{"model": "contrastive image-text model", "dataset": "regions of photos with short descriptions (Visual Genome)", "train_examples": 203450, "image_size": 32, "crop_scale_min": 0.5, "horizontal_flip": true, "translate": 0.12, "cutout": 0.4, "tokenizer": "word", "vocab_size": 6471, "loss": "softmax", "embed_dim": 256, "encoder_arch": "vit", "encoder_norm": "layernorm", "encoder_norm_position": "pre", "encoder_activation": "gelu", "encoder_mlp_ratio": 4, "encoder_head_dim": 64, "encoder_fused_qkv": true, "encoder_bias": "none", "encoder_qk_norm": false, "encoder_parallel_block": false, "encoder_inner_norm": true, "encoder_patch_size": [2, 2], "encoder_layers": 16, "encoder_width": 128, "encoder_positions": "learned", "encoder_pooling": "mean", "encoder_register_tokens": 8, "text_encoder_causal": true, "text_encoder_width": 256, "text_encoder_layers": 7, "text_encoder_norm": "rmsnorm", "text_encoder_norm_position": "pre", "text_encoder_activation": "silu", "text_encoder_mlp_ratio": 3, "text_encoder_head_dim": 64, "text_encoder_fused_qkv": false, "text_encoder_bias": "all", "text_encoder_qk_norm": false, "text_encoder_parallel_block": true, "text_encoder_inner_norm": false, "text_encoder_positions": "rope", "init": "trunc_normal_002", "residual_init": "scaled_by_depth", "optimizer": "muon", "muon_scale": "spectral", "lr": 0.017, "momentum": 0.98, "nesterov": true, "orthogonalizer": "newton_schulz_5", "adamw_lr_other_params": 0.0013, "grad_clip": 1.0, "steps": 12000, "batch_size": 256, "epochs": 15.1, "lr_schedule": "cosine", "final_lr_fraction": 0.1, "warmup_steps": 600, "weight_decay": 0.006, "adamw_weight_decay_other_params": 0.05}
Rows from block 2 of the text encoder, named by matrix and row number. Rows with one number belong to one neuron. Each number is 500 + 25 x the weight over its row's rms, rounded and kept within 0 to 999. All counts start at 0. Numbers have three digits each. After the name is the row's rms in percent of the matrix's.
# fc1: MLP up (text_encoder.blocks.2.mlp.fc1.weight, 768x256), inputs 128-191
# fc2: MLP down (text_encoder.blocks.2.mlp.fc2.weight, 256x768, transposed), outputs 128-191
fc1.134 094:506504479504514524513502529486548488486499461534496512488443486488510510509494493525478530454473474481537505501507496461464519521477501473497526476514498448441499527514528550521533524491517472
fc2.134 093:505541510497480518527467483547505537451504509508533527492438492488479540492451507452520487503530485476511471483551521504539525499465490500530497498514532470510543490454485491490496515479488483
fc1.135 072:505521531501485520521504459546501526469496491461432494505508506496520502477527516476541542475467515497503497490480520513513540476482506479494441499497515545503507501504495495496479480528509525
fc2.135 070:539480542503506514461510520488480491484510495497495491513496531508509515468503538515486481484494515523526521526488469505508508473528479479507498469469476496506516464474472505494515531507457443
fc1.136 115:600444523502504504519477508550495498500511541516521504493516475462478474494455532518478499485480509467482475536529500493486487477515451475526490467480487493502513499512495486537521478440509545
fc2.136 113:490466471510488448520537455505522518520491490472500510496498528488468505495519537517479461510506526483494522484459508482504507509521492530508486496500468484493521523491467512487518515519480501
fc1.137 093:492503489492489489517452509518503500514515476497494518535464537505466465498494486446522515535483507467544478518477446488495506501490477540510548474510503514485515500502516497562522459494496557
fc2.137 098:490537489519484531503507477470516530490509498522524519494522503495520470480517434511552535464504479529514496484469496505535482503506482493470490508506533484500518517525515510449461504496459483
fc1.138 148:508527557491456537513491518476488496500512509520522492512468533483498484488503495523544511502495470482509477484494520490485521514461484499526502498511518526534443530529497519524547503468506479
fc2.138 140:493490516516561497554492463527520501519488473531511546502512493530452535496483521534493466522513522490512516493479499462484469486492486499482509482467469517453493485487527468467499491503473516
fc1.139 106:495463498499529511525527494458485514483464469524512477502520503492534530522525517517469474519473538495539507501488469504507486502466556489546488509482502513449492546488477497475485441518478475
fc2.139 117:513492493452496521508486529497484514483477492512522506455517515531448496513516531518480548433521486517492484491476481492513523511535491503516468544504493548493529457507509501507519512532497481
fc1.140 070:550510487461504483537501532546519530497505513517506501535491499454538472481454506514546495495474478504473474511517498509470461487520478464498509528496502541481492575501471490448490525522494508
fc2.140 068:484521487437505501450522506509534451516532484514520494463562503507495473546511523494481509494450498521506502485510460534475472520492484503520477514504498508498480480492520546552512485524470528
fc1.141 094:450512472490492504477503502502505494544515504528500502465502499525473462498497558515471449543466463520504471492452486505525503512464510508478510516511466504558547468508514531495480517508527503
fc2.141 097:505528510536498488455485535515495476492460491516507522506482500483502491505519496479483460513512499515482504532513517532498521541463542501477493526492481495491564542542451474527501521443496554
fc1.142 135:466478515502498489486497529531525474499492524479506509533530472458527493473528534488460468510490538515540489471501484459552465470481528541471520465522478494492482494465439434483525506454484489
fc2.142 147:473511496526484526475459469473476470519466462525466507460532541517475468477468528512492484486539453506460492489460525551459500523494567464484525507489478500543476498480501525491474530517459477
fc1.143 100:475533457522508458545487501539505490489502540506491514492509463494484492469503472519501463527445524474535511493526510502541535513456503487503542518504492512409503490463517514477516488513480539
fc2.143 089:501489492527491486493490510498540484484566495495490523515449481512483471486474471493500496534560469530481487493496487488477506493484504523492493484462527433475479496513522453467488460510524514
fc1.144 121:488490481529588461522522466521544515455480501533538495510519528495507431493497520487508512508491506510528494482470519503491535509539479487454469487500539519507488475525525468464514503528513506
fc2.144 122:477495485463491498513540494493493450522513507495507495477516533505525496474516516552506493498549522537483488486501514511486467537509476505501517516534468471499499481458472559460486492508473529
fc1.145 057:520486457446488458480497508509503500493493498491547472507490492462466502505499494526482511504472445502541489532517512511514453504484473502526449517545483474504524508490521472498507527484483469
fc2.145 057:481483528505505478493471476464486505487496483473503539471469521521531480450533502523491504504478471498522524475498507488519517531470510514505495473485511532532545456517495496496461488512477536
fc1.146 074:474493507494489472495477521530486474451454488509559499485517468481516493513499532508457532558525465592479501478508483497486511500511522502513453565522494516511435532524471491516473502507511510
fc2.146 073:490496483508520495498488523470510497472471507527489520488517458503548510489535490498529499497493492471510469484503503480504564512525503475468514567507498502520560424489514561471465500484459522
fc1.147 100:488502466507476459512514504519551451516547493537486502522521521503517486507510474472506477481480488528483484542511470457504488499499490494482535465489537480508521509499468527584495488485505493
fc2.147 101:512507487504516518496506507486462529476462502482454493507478464543487542489526498528480500515532494557462562548511530518472521475497510515474490529518492517457516487468483517483503495528534526
fc1.148 037:471518529520492516461513502506485501469479495484484496502518519507463500484506512503484535476459537514514500442508488490479507474505495539473520495478520505494530472488525547504484498523527537
fc2.148 040:481497480470502461492518504478504490490508465526490415464539520526497510520578509503482460491503488512479509523561459493530524518495511504475472466516534519519504535502471460502486502485536460
fc1.149 088:526519474509489513472473513554480492493536488495466498513504533511518490513498495482524518521491505555503501506529486505518490515475510531548465521511513524534559497471466476518505458510444495
fc2.149 091:539496482539528543509481532557505504519483549527519487516510517541460501475475512559517513495455479520501524517491447505488524469533532519482528486498494527515492473476499521494514509529515490
fc1.150 128:447540523480471485525517515480498487515458496505507551452485471465511461455516486492506483490477516524465458547570504504540479492488506460511471485528513528463494459492530525497518487506489538
fc2.150 131:514517566501538523476522536498477542495503445490466526464471512539520507474533511474522490448514471511502499470511475478531504517542522515493480503485487489500546453494507499475453475516492464
fc1.151 108:493499506476507472476463558455525534483481436522471544477506482504545459461525508450456490524480519486526511481525516460490478494464495479528500504476531517461484472521519525494513527495465522
fc2.151 113:500522504473502479509510459471519510496507508482524536497465472500498506538498508523513460467491487513501481495498468484502488495532477474503476526502499478532517497532485514469501488501486502
fc1.152 066:488500488499498512503493478485489509463551497453507472492532502482488502493573514526476529490532466492541536530468482566495548473545490507507527487479490544501501488497476496495512496521488488
fc2.152 060:511548512496470507493480523532533515499481500501516514531553496493554494497514461490491487527494490473536464562489524469515463532504468479510497471515530513513496490517492502526484471509479502
fc1.153 110:524488503522518499472482489514484480479474456487484491533490481512473471533521536476504519538494474467514525484489456511473495479464522445490497493487468502522500530499521484479501480476539511
fc2.153 108:503496512538499493494463491537520490492467491487483475483454462519516535512498495488482519515505535531511541470520515488518506528480472512498509513530479519540498543488491539538513512486440521
fc1.154 091:497489479464531459569521492496485556498481506516482531530495465473545494512463481490512514477517498518513506513508525508523515540547485529552509516457576496516496504484488485503499455500480492
fc2.154 091:512500518513502489488471520537492484488485483503500497514489487498474546530481486515531535504483459497471508513481483499501491456484530517528503459532519457518489517520520515555491487494497490
fc1.155 115:490482501547505497497517457533491489464473474518514488529521457506478520510485491461478511504469513554482501510503533492525493507492499479487523505505463484543455541453529500530504542516500541
fc2.155 126:481495514528473498493509510522514481497463498522527528509488491489523504543469554518454524519499514440487490496494520547462482498505516449484486488496473491492512502464523501482459529500467494
fc1.156 107:510527521493500527526528515525517521498518508502478497513466477490489516497500501493507522487525481500520472512450497455517537531501507480476523495531538543521549487489462530481485496504482481
fc2.156 108:488515458525509561515507496479480496508489511514501559513503499482472516544498551527528512525458569484503519495497500496519473471458497510485520474496493472458508501483522476521535532479494483
fc1.157 072:478517453533504524493545515481479518539495488509486510464527500446480519504486494540534504510483530497500526518511486464461520493516515509484498481535500483490476485548486462500517517503471458
fc2.157 071:525495546531492474498487514502470536557546492485505485511457499552492508502503505467494544477523460514518510476523517501531496508518509531480438513511472517514464463510489514449529500536489548
fc1.158 125:528517519466522469535519470484499456495539524492480531534492498529487495502481452557492496498501525474492485530485466493530513506484527493474511497515495484515498463489530519493473487542482525
fc2.158 137:519471496520528508502479507526505498468517513484523465481447447475458469534482567488452512491509474526433485522522541508501532487481502482511507511525531523556467458474480485496487502469480460
fc1.159 126:465517486501501512556509513533478533515528499518451452560504454475510523553548480501518497527502510491517441490484540479520512510469509453503479483531558520551517514521510500496508509491539523
fc2.159 117:514497496480476532488523457517489468489472494493569480450484515513457526459504517484446493453480509510468440517523506505489539455505488487538502537518535493509495518473483490469503510529521532
fc1.160 100:519531513492494492473472484486485505517505491487522483491498539524505553504484515486493458500525506491545538473471537503530501484491461516507517517485500434550502486470464457510544475492528482
fc2.160 092:531515512480492574490528511506515510486502505538553474513515504486510447489461521524484525472526475526476483503515494505496547513459505481443532516496525527506527497506497523531498489516510503
fc1.161 102:500503493492491483498499532481486518544487550565520498474459496470506522510469528485496513523453459535512478484502449491475449498471520469527485518456514527525511475544531482490473532544466506
fc2.161 107:433511496581508472524501463482480465503513540492493507505569568513489524512473507542529485516508501536509527497480536535535509514503520519499481466519503505486534488484478475527490463504544481
fc1.162 097:501503520508522447472470510480514464528493546517527482499473507502503509489486510524496504512487510526506474492506505507538530549540498538480546528527476536520524501442492503526510517486509488
fc2.162 098:463521508454536484493491505486461482504554464520521529555481518499529523505488490509514504500525491503508543472487486490524472471455494484501543458475526496545473531502487483474509511535473538
fc1.163 099:529456508456500498517497557544490511464507531479481503522491496497494484527498524465522480465511476514516493471491497473502493477489475517516522506521505536523460486520484494510521477462530518
fc2.163 096:532483429499489489506520472497484499531499537528507482499542481505484493459510515528485518486471517509509474505496471533518472498549530500522500472507460484484554515481510505504464497553513507
fc1.164 078:494467519515496471525487484491499455512540528563529480512528491511507505499451502497505495465518509481500528496485521531541491538453462487543476490496475489518472489456516508488495494510515476
fc2.164 075:541488477484522507460524526489485500513514537508509504506488490484513478524521490490448481478505520517520520510541487513480512505473521459539531485503504503515497494534513481546519493500481550
fc1.165 142:521477520489487446478519495523474518515534528484525488502520512524483510500505480510467496515517481492534521503509513539500535483524448520480517525513491479538487544453532499548523482558482507
fc2.165 141:523513483546484498491464530524493486465505501487484487490518467460469501511524545558470510483494492489496467490459499460462465478480463508512457480502467484487511434462467534519498487522461478
fc1.166 097:504523492539500479510483475521506487480453508494498478527517524498477496487476480469533491523507484507455494489527508483527474487508488537478505478516507485503505473529507535508510526532533520
fc2.166 105:516485507485511475471482448473508462481528474516511518548449484525502530501498534478466495521540518517488554491526487515494520491488508482483514514496491469483502519500435490497519540526532526
fc1.167 099:488519526460492461468509460500517531473511504503508487483491529525528526478550487544482515504479495467480487483496502494543500489488495472534510514531490498505495441469527510468521536515514528
fc2.167 095:482465482507497544490534491514507520478519486500539547474501499505530499480453482480499467501521537509471496508523556514486529507501495508472506434492536520507527511489468471491492507452462500
fc1.168 114:465519484433501512514520474515520475532514510545463489489554494548472487512477526509502462489462489479545504511479485522471507488513507503504485532518475479494477501481460464517555481510529456
fc2.168 108:522504514491480507479525511547512525537496507496536490536464467550499501560530452491479521502566526528440477494505502534503459473546509505514478523458530508534520475500535505512495495478531503
fc1.169 131:497473528489509426511473492504465475471503502508547506501496542478476451478513534515507551479540497501544486539482497506510500505505474495488458493471523504484517503485467495467512472452470512
fc2.169 132:499506506453544534481479495485531506509467497507460503525439499511501487531537480486530500485555522538527487522479478489451492509463453528489497516497485501508508479504459471505508499452481510
fc1.170 080:445500456502486479477488497494550476484523470553538489466481498472482508467494526532543530546477513511519506522505492462557556492486499545512533457510540509511502411521495531512500498491523492
fc2.170 072:530498525491529478500484525514510539476516548487485537496519486488537510471505486475511495492542504524464510481494488437475506487505523468526504480540486475502520509456488508469512480456542502
fc1.171 084:463520507505473441487473466490574480514465508528529541474475521483487532519499506519517495536500500516523447509507517512490512512536505504492533494520507475509487515497510493460461492438500460
fc2.171 074:522494514504535503526477531487514518516513488512439492484490513481542461498482527519536520517504509478510497447510522494507471517534497502507518518508502480549530532542517512484472469471493513
fc1.172 094:494494534518497496542499501494454537491494499446476509506465486471546516507518491505457532493466468502488490511474424476522502499506482510547487515480508511524504484488494489528503532486495523
fc2.172 102:555486465525456466491531477515495487441494538481510484449522504530517492487500503483491478496488526487508550494464474531524548523510450476522514514528463509478471489498477476502485493485488468
fc1.173 108:496501465507508533527518504490489483484441481457540525516499493463490491507509524513536531480522461524526466511496518494514517545443470523492481469533534487503464534488490501506516478491475523
fc2.173 111:521473485499542490503500491518488498538553513476488478550508507553479512474504520461495453549497496492514518497504530506475542482489504516488472497456460531494495514502511537476484474491471533
fc1.174 096:446487528485489487530527518463532533473531487494513487505508466523526480479481529478484486490535485524506510475498539482468525527543478499495446486485518488477521507548493575484538467506497544
fc2.174 098:524529468508499475465497481482545469477460477498516526477498497488516503478550519512514507496519528509515495508533494518528509430478485504478523543528504562532493460491517509487483511489498488
fc1.175 098:451533559488503515518486479532491534492497514473476523487526469504526497483485490484503504528484469459485529502475480498516487488487489477506476471490480449472522471513526498537571491555487559
fc2.175 099:556484514524514553474520505475485523506538483481497505465498543477448518530585509525478495472467514503539508514493484486551501536492527515510537526468494510454508512447508531497457498483546460
fc1.176 111:525499502530459517501509490507470501496505495492533516502519494497497526469530489472527469544446484468540482534511496518479500466500501518491492478512440493497492521459508491505490506529497462
fc2.176 111:530552539541471508481480543497479501533542468510485493503525525496486507499526502489462515491508449519506484486503512488488539470502510454509487501497539475442498527486453516494449526508490538
fc1.177 094:520530520515500465497487517509463532507461490535479511504496497475492485481482511537482470465464523503530485474520521510519501497533577509483469577505495491507486489489464498502505523518477480
fc2.177 089:466490478548519499501494557475489503453486515484465502482478475546463512562506569501491486516508470436474542502498478489510500483491457484561475468510445497467514462548547461461498551492503467
fc1.178 102:510482563502510485502487502481530503459549517479491467528522508520495471471528502443487529496526502509512555476509481508561479557522497475482468483497487516496502485484506510460471508477495508
fc2.178 104:444546470497518495488501480503493482495528497477477488485529501474507471514500467456480463512502506521451463509463520481508510445524500464477488523508528463473517498513471512488484483492496496
fc1.179 104:487507521499551488496518561457497493460451519473505479517475492499498468510524530492523504477523479498490505513520510506518501524487453468463513518473484510502488482542470476508460539500465502
fc2.179 108:511457507513488516511527467510502490506511532531484469502495468461508528542510468487499524508520496518455491529533482535504534470518508506486516500459508520476526507464473475504510465435502484
fc1.180 090:504487494467467489526481539524495502505496529516514483490509508530491503449512522515496473531445487447526478512474511480525478544517481538504496499539485464482438511511516543518525506506526500
fc2.180 098:531520449549501515508503482482494485472493470521477519543453491504510497557456505531489517484524487538535518505515506523503519512534521490495491515500519505484502503484513484503488510500484510
fc1.181 080:483530531502473517488474478459492483494481482500506489466490523470492517522514502457511477506501473479473472522498499504480550496543524523527533513489526524473561484516530513482504524498519488
fc2.181 078:522463456508484533508524521478482537450480515504493494469520450537512483530502548557504508517479509491486519483493429488505530495522541476510494483496503457497514516477501499477531485467526509
fc1.182 104:485477457519500470475531496549454463511492541512461499471502498505492551527482490508457508528451480500486528442504485506532535523507466507493474479488509513468455552509486463471494496497551545
fc2.182 106:495484510489456474487484506436499483500525455530461519475465562534520468457468510483528470543531501496534488498503487519450476541467474512477494536519460519488470472499489498538487510474472514
fc1.183 093:495499468518504488489523506528504509524513472456505511450514475488469511420475494515474525526479515515570488506492494483551500461489516522502498480511502494492575488491509516524500482510462496
fc2.183 086:479497480486449459510492501534523510530491507526480496522538526496502475533488523505520419486529491534514509482473443514519537507481457524484505532516488528497460488490469487467498488486501471
fc1.184 102:488467485544467509511489513520468539510483499503548465533474512495460510472487545523464497500493541543493540531508466512492509503524496485496530468495532485511484522480490478503470509524490485
fc2.184 101:547521496507497552475531478478505490503512513494526472492481464473478472494497538458503542481491465466521508489520507493489527525511456457502521532530565542511416444444494518527481537503487501
fc1.185 125:513552452516501531466517478488548523504522491489527494528490482481514469508500512556500495525483505518506477536532526518485515460509530513527531497473481555531475497502523525502503487499490514
fc2.185 126:526537505486518519541551475435500499509475514495480481500525476499470529473473500453469468481534523501472493476510515512489494527490506483478441529479498497478559520540524484467451496518538477
fc1.186 085:527518484452497501519494470509500483501469448461475482523525492504508488513494482506512466504525545481481503516513483506510488485488502498490507496455547517509507473475513495537476524478507457
fc2.186 084:503460466469480476493516499460520478503511516534506503499483495454495517497492509502502499473485507487521523490468511527532530507500452508507483493520509564509464502482571517489518487529476508
fc1.187 033:484491531479478536449511533490463520513477544525483491517507534463508467491473491502489486523505498532480502498468501506515476555493495487467569487489490531513554513544499504509472483458513493
fc2.187 036:483521463502522521470503494507494510500519495510513482536463466503533457519523560535487526477511482441484530478507509493482506478531539510469492468525533513489542493488526536471491493498492485
fc1.188 079:511519487484533479506492530498489516472523526488519494485452509496537508507526509511493512475512476519527523495477481505512522508479520517494496524485470523490517508533492482487545500532469509
fc2.188 079:506473502499506482516518494485588489551493443480479477496489502522503524502467498498492565554507536504490481493470519521530460509472485493579531515492519504490473467531495525513501483513537521
fc1.189 067:498527477470506470489512521461529491514504484489507467491497537489519445517519462472461460509502508505497500496447547528555517497464490519555539486467424510465472516519516533488469512484495484
fc2.189 063:479481492537482509475517513550501475494530510484576479528490525524490515504496536520507503538491504495447517517495513517495522537472521488532475497485471428441530471489496496493491506456479459
fc1.190 109:497529507542499490476501542490514504474485525475526492532457532491496486555501495517523497508480482514472500477529516516535522469451510531466480473520507487548539518464464492496522503513492489
fc2.190 106:471453492522546505525522521492527455448517514487526506495519486522510472516468502467533472549532544476500560498519524530557467486481515490488518511482517467470518512508481529528533461477482480
fc1.191 112:483539462506511500467501477489508491520449487486523531489495465516535478491507543530474516459450461479502540523464508487481481500488525510474547473524486482502507541503483516520507507487546468
fc2.191 111:511490502489503480522506535486491512515520482454550455518509491467504504495466502484511503505519499505509517518526463489501515499492505513517468554489461512506517464561461511472488463515509525
fc1.192 097:483541465486512509470475498478499506495484483515492468521504487453510507499525478490505530536496498453472512508551484509484524516516497538495534504489538467498499497509503508475543533461552532
fc2.192 106:486484500520510486477518495529540485450493524473510481506522506523469533456534510521528514553518533518476560504486480490489523514526507539520472507490491529535543492488494528483454501490459514
fc1.193 105:476513500509506515524492566500457527517473545533530502529477537493544490462492482502469518521482577467514485512494540491461508520498510489529512466514498537509515468517477525465491471476482457
fc2.193 097:499491486507518525521480462508543490482492504519476484543482510461469477501510518490504509515516479466480527532458474478540490548517517474475569461539514494483503508551524458524476521506547479
fc1.194 107:447494502510460499482496489503506499512516508491486515503480521532507521468473511499530480487476527503503522488515480500486525451458490517482481509496507518531537515496457510495500456542489509
fc2.194 104:495535492462513518472450497511513448498524482441498512496501511520528470500446485479473510486499541503537496536495469482526447522545496518526529463498508512518462462483467477458513475494475480
fc1.195 108:508541477512500484515513483505484466540506471491528465461505470504549508535490488532464527520466494538485521492493510489437519507466518494470510503480519497490472561524498516458487467457475516
fc2.195 112:561500552532504487530494508556479493543492483511485515447499545493569508491466443517517469482521496496502501485476496507493509482517460500516497515510466508512474490493493510531510497519473501
fc1.196 081:433497497480467496518505511505500469514498486487454465488475477518503453488514527486506513507452514484446540510541509520453474519494528476485527545481514502455551508465490498481550542495483502
fc2.196 080:507532487528460482498493497521482449524505516501515524527510465471489524527527521467533522497516526520489484473479531489518500436491450458509529499468488489510508475523497494528495543476506458
fc1.197 104:531484472512524514499517461487477519489450492498496493488477533529487538522451516497479538507521522497522531498494477450501501528514458506508473449511525465459508550462463520506471470499525491
fc2.197 102:476481498507476495493507497455504478506531509486538486531525494543494508502505525537462496478554511516500461494482490551528495479502514481470473516506523499524504495507507489519512491431498455
fc1.198 113:500492478495490466446509540480475507531510502500497508485507525530524529470530458490547475497525501491468511493554524489527549510516543504507531483472473547493508533509505474577501507509526469
fc2.198 114:506506520473493519479493528515522443497509500506493518495476490517487510519442493524525502492520512526517499502506467538497547480516501532482474519513470486518530527476455534536482462505469518
fc1.199 101:521498492510466549495518490437482499501520511518472484504535510521516495504452485499503505501461499474540492477513446475480502472496483513525482472469443511503516488504513494508545511520511519
fc2.199 096:515497526493472475506531519458519505487492520483465529465494505501509444507552535505494528501457480504502496480480504512531545512498514503478469584522510535468484534478492482532475484498438474
fc1.200 052:507505476516504497504541499499457518566527531535505541513518507505489494526520469498457539553500476461523501518520493494491445486543524478529518496485491509475473508500506492534454491495511495
fc2.200 051:528519479493490506534488508493478522506514521533510485513458465530470484522554503511499522580514501462494525499487468528475500522484501476451517510505529475486508468468462499496447507491483475
fc1.201 129:493547499478520511542489493488517494519501505553495507498472493498520482496467520493530533492500534488468482529516486496484492478558480487494518499483498513482475475495518514508486450513490474
fc2.201 127:488498513507519510491486515446485527498547511491519530512542503504476500470499477483475522498515459508503562488500493501467507519463490504523513510484504463504542500467519447509460513502483494
fc1.202 096:517511507496471505508530517495502478544517516526488514515481494515444437500467496510505482502476496467505493527492465501524511465553479531487504461524518498522461533508490487496507499490473517
fc2.202 094:484488511473504501505523498521500468507480485519514438476547494487510520574544558535467515461505508498468493523449517531494509527467503501498449509501549540548511516513504496478536501529499511
fc1.203 114:493459460475494476521489480514509554440491529483555511560513503488458513494513515508487482516495544461519536503532490477519491475529482509521515530491500516481532519521523484480488488489481452
fc2.203 117:480509510500471516505474477544530544497466511472503494542511495489470495525507493484488501542516517479518502471483524519447535472556517479485534525550513503515478485467508488476508457484480514
fc1.204 124:454471511518505493461486562463518452512486471472556486500531511517457506462547512476482441495504476504466458486460492480488506519491485488494497453522508517460509471489480503446553519503490486
fc2.204 117:502476545474526486509525508476487515494497461503470526511494507488486517510534498520541499528527542515527477492487561490470517445487506524468458485482491464493471519535497520505476516466475497
fc1.205 127:550485481504492538524481514485491476461576543472526516509542459520477506498487514529515547497452511528544496497537529518499503522491515505539491532512511515513500542523487541557504490441460512
fc2.205 130:466504512496487527515455470526508483517487478507537482518492513548499470502474463506499509498501520479462497524498506497485466520489479559515490545526530543532497503510503469461477534535510531
fc1.206 109:485511494461501476486510487475489487535527508521550492541477489485496485450462515461509519533536507497484500550514525542492526480520484502517506526508521534490496490495501502515492544498469504
fc2.206 115:479476477521523524534519496456531543509470491490488475506462502496505483513520538456524484544478495560492440485515496486480545502508537522529490541525490486476513436498466521516495495483491477
fc1.207 057:515482504490501457560490543499512501505506519477522512539478526477469516503537504507459510502505489488488508489491533517482508486486471475543476498464489474475492465470477494486481444520545434
fc2.207 054:519502494489502470472501491511505466518494521496557463483472531448495472503511547509480522496468449493456508522489511513509478516512528450482528473486495529486508505505512503471518517514465489
fc1.208 058:475517487472463497503509468510496527466450494513507530552465529567486509506485495467523529464480482511501501490453504518495469464480508501505523572512540499484467493466522499482483501509497515
fc2.208 057:499500464462498460436487478480501541492546519514504500489508517513487514472491521475511557515480485507516418447514482526483505538453515517548464462499509522548536518508496482518497527485488508
fc1.209 060:480507529488470512502489475491520503513531517491495461506465454463478468515515486503519465502476512506473478507504523550532528496496482488510493498462519477483524481505504477497511466513532498
fc2.209 062:550492527490522464507508511491502536509497536545481510521565519488468520505515467470482502496507503532475483443524481530531472471492496492489517511507517504458494512512530515497523531516491508
fc1.210 079:533505517506505544512535555504453477527474493523538478542491525441470466496535497482472490465477498488505489489507504526506510487499497513504466498528516533488514468483496461501487523479455466
fc2.210 075:559507544522514543525477473518486481522474489500484492462503509472438534532515525467501511546543508526484499481512529490522526469505509497483484508466489492487505480484478536474528525466513506
fc1.211 114:509478507526495457445457486483527494439494477511491503533512486500524486472518519472505463515537529517483477499470517520469517506521498448483478505511505519477398493539477521533529534505486500
fc2.211 117:510495487485497549533514470490510475504492507517495522485531484516535506542435494510476526462458509536508491496540492490514506500511471464519480520461457560506548487499493474522505520520498550
fc1.212 082:517499488511508496500455482491514535463476480497529558511491514506490537525530449509566529434490514507488502518480547494504478489479508500482499566483483465473509520529484518505517546548541516
fc2.212 083:501499518497503475516520513519495503533538517548485497509485494526504526519474524517499512485500471515482534495560509501530520537532443529498515536466555553546538477453462497490499451475469470
fc1.213 103:508491452546489516497512471464462540492490484482515539477473478520478476483504490504522467533494541462481490462469519494483512495549546467527499500498449507486530483517469543502487492486468493
fc2.213 104:484517482481566516447503527488543525453538531508486530507528529496525520496551515482510464506498517479509497492491512474525514513495521489473487480507507506529521522495487480476530496507491502
fc1.214 061:484515509483510502494484513510550527503529527521479463499533490542494527498488495498528492502486483494518482524484487447526513526534511523457498527490512532531466460506565520525499475502499464
fc2.214 065:543499501471520487556541513486515478458528527507499476511466480434470477539516497471512499516502464464517546511473516482489542464494450489485484454511512469506479521529524499454555453484523490
fc1.215 121:483499503487452512492516494494510513506517548483488490496506523519512510483521521475525552535508517505494514529500510509496511480524447472525505511503494506476458515530534535523517486527493513
fc2.215 137:511487480495516478519468483479544505505481465499547513484521519524463545509501493488481502480498500478492539516530509544494494477518460526504531516508475496506523491474534501494495548500497494
fc1.216 125:507481512523486520544526499488503510475477514508483507522504523458476485542515555531585479498516550479445499480489504533516462470483524480465516502501544529484526482473530494528516487545523523
fc2.216 126:507505503459524532528461501535512535510495493518502520468490533518477517451551442507499514508530495488502493448490550483463529525479474505459474492491501522523514454492501504453542492483480425
fc1.217 066:498509497487479491472495527512467520515533504516493505505523527524529512465514502527491510556493499447482477470492499548556500545525502490515447499462467470503492484485504487492543532515501461
fc2.217 067:479479519499503489493544483467462499534465493475539504509539493513510495513518548510482505518497503460496529478502452510509510499489532474544503506509535533486478498534511470508511517452519508
fc1.218 043:516506514522475533468472539529510498498517511487497508506518544487497500535509482466485514488468569454465548558567494550507492529480514475520506448491530535472536525557497486530522475489480488
fc2.218 040:498467507523478511499541528518524499532485488456505472495499528486494531483503539467477493575474488516501509469471508497509469483489484498461488518475486489516451472491512497491504526487487501
fc1.219 117:499481554476473547550477503478475498469510510461504481513535490496445502482548505448561507483494501517552524471482517495446467551474497491476525501478523509469495481504527468475499487429529503
fc2.219 116:474515464457519461501525512504519479524532487506513510443492487538505498491478520543450507480472527518434435501506456464497512428535456504504463526551456517474520457486478499495502529526503449
fc1.220 094:503472473500503512516505559479481534505531544503490484547510509438490538480489503491525484478478505526493485491487454468503515493498523499478523504518536489524473544494554511543504536507515521
fc2.220 091:486546498529500510488505555507466478514463511543512491462485474485463527504471497483505499510501581505459512527492477518500497504530505485477500483515486477468484496495505493481510497496466468
fc1.221 111:495485497494480477505490502477499467508512453541490459492509451514525535503501498492479518467507501487466535509538560500444485523527529471517525508488519490501454527477487508495496505516453505
fc2.221 105:472544479533531535487573491506548549495467508501502525461489481498498477506532492482506517525512492528526478484500508468477509513503483460520499525516504523497513489484526527527512498479495473
fc1.222 130:504540497524473514515469529526546469496492524493483522468495529483536492545520499504493487541447502516487567497515467530488499478469509476520488495526509476508495479510504488511517511511476489
fc2.222 155:484525476502542553503496468520502504508494470518482491522497460524489488482433546504496501505488550499497500542507523464492531499495501490500521494444447503512497470508536483533490485468506467
fc1.223 118:553471540485431465468492509498489505507455500500518506490517489525499461518477459496527495543485519518512481486501466492474495543478512513520525510509474527514483487479503506492509473510451499
fc2.223 117:551509498517496485529499500487525505481517477487480542443514482547475513491519543478484522472487496508459527515514515499483536501510497518484477484463490503500493532497497486541549481519459468
fc1.224 073:496521509504538495486509515507491494525490472509472467471468520498484507501475524512526513529463507502506545524451504506469500531492523473499469510530479489486557484454548478519504489513509476
fc2.224 069:484507487481451470511504485513486516505499458435533493522540480535487483578485455513481502475521536502488564484539515527501498531465492499462490450503496490506474531476470491497531495525479474
fc1.225 085:435544498490489490453496508488500507513522492488480460504483481479567550493499485512480480518498455539445517527540449494494504496480461457514538511523478491497540513519496507509523493528484522
fc2.225 083:509486471515494519502511494499491491476519521533507540507509462463505509448535491509479510481523538516523492463521470498506529528527525511471516519477523503516481452506485533500493459512498489
fc1.226 112:503458501463513493519538478493499547474490519536467457487492496468466468518480512532497504454492523506464486497490477468493545492503519508520477492554545460510511483486521558490519553491472535
fc2.226 119:535529441496516537527525484473514502490501495481524459521490520562488534492520515479545467491530459491484501509429480470466498472498479491452503491509494528522492537512490452487499527512480493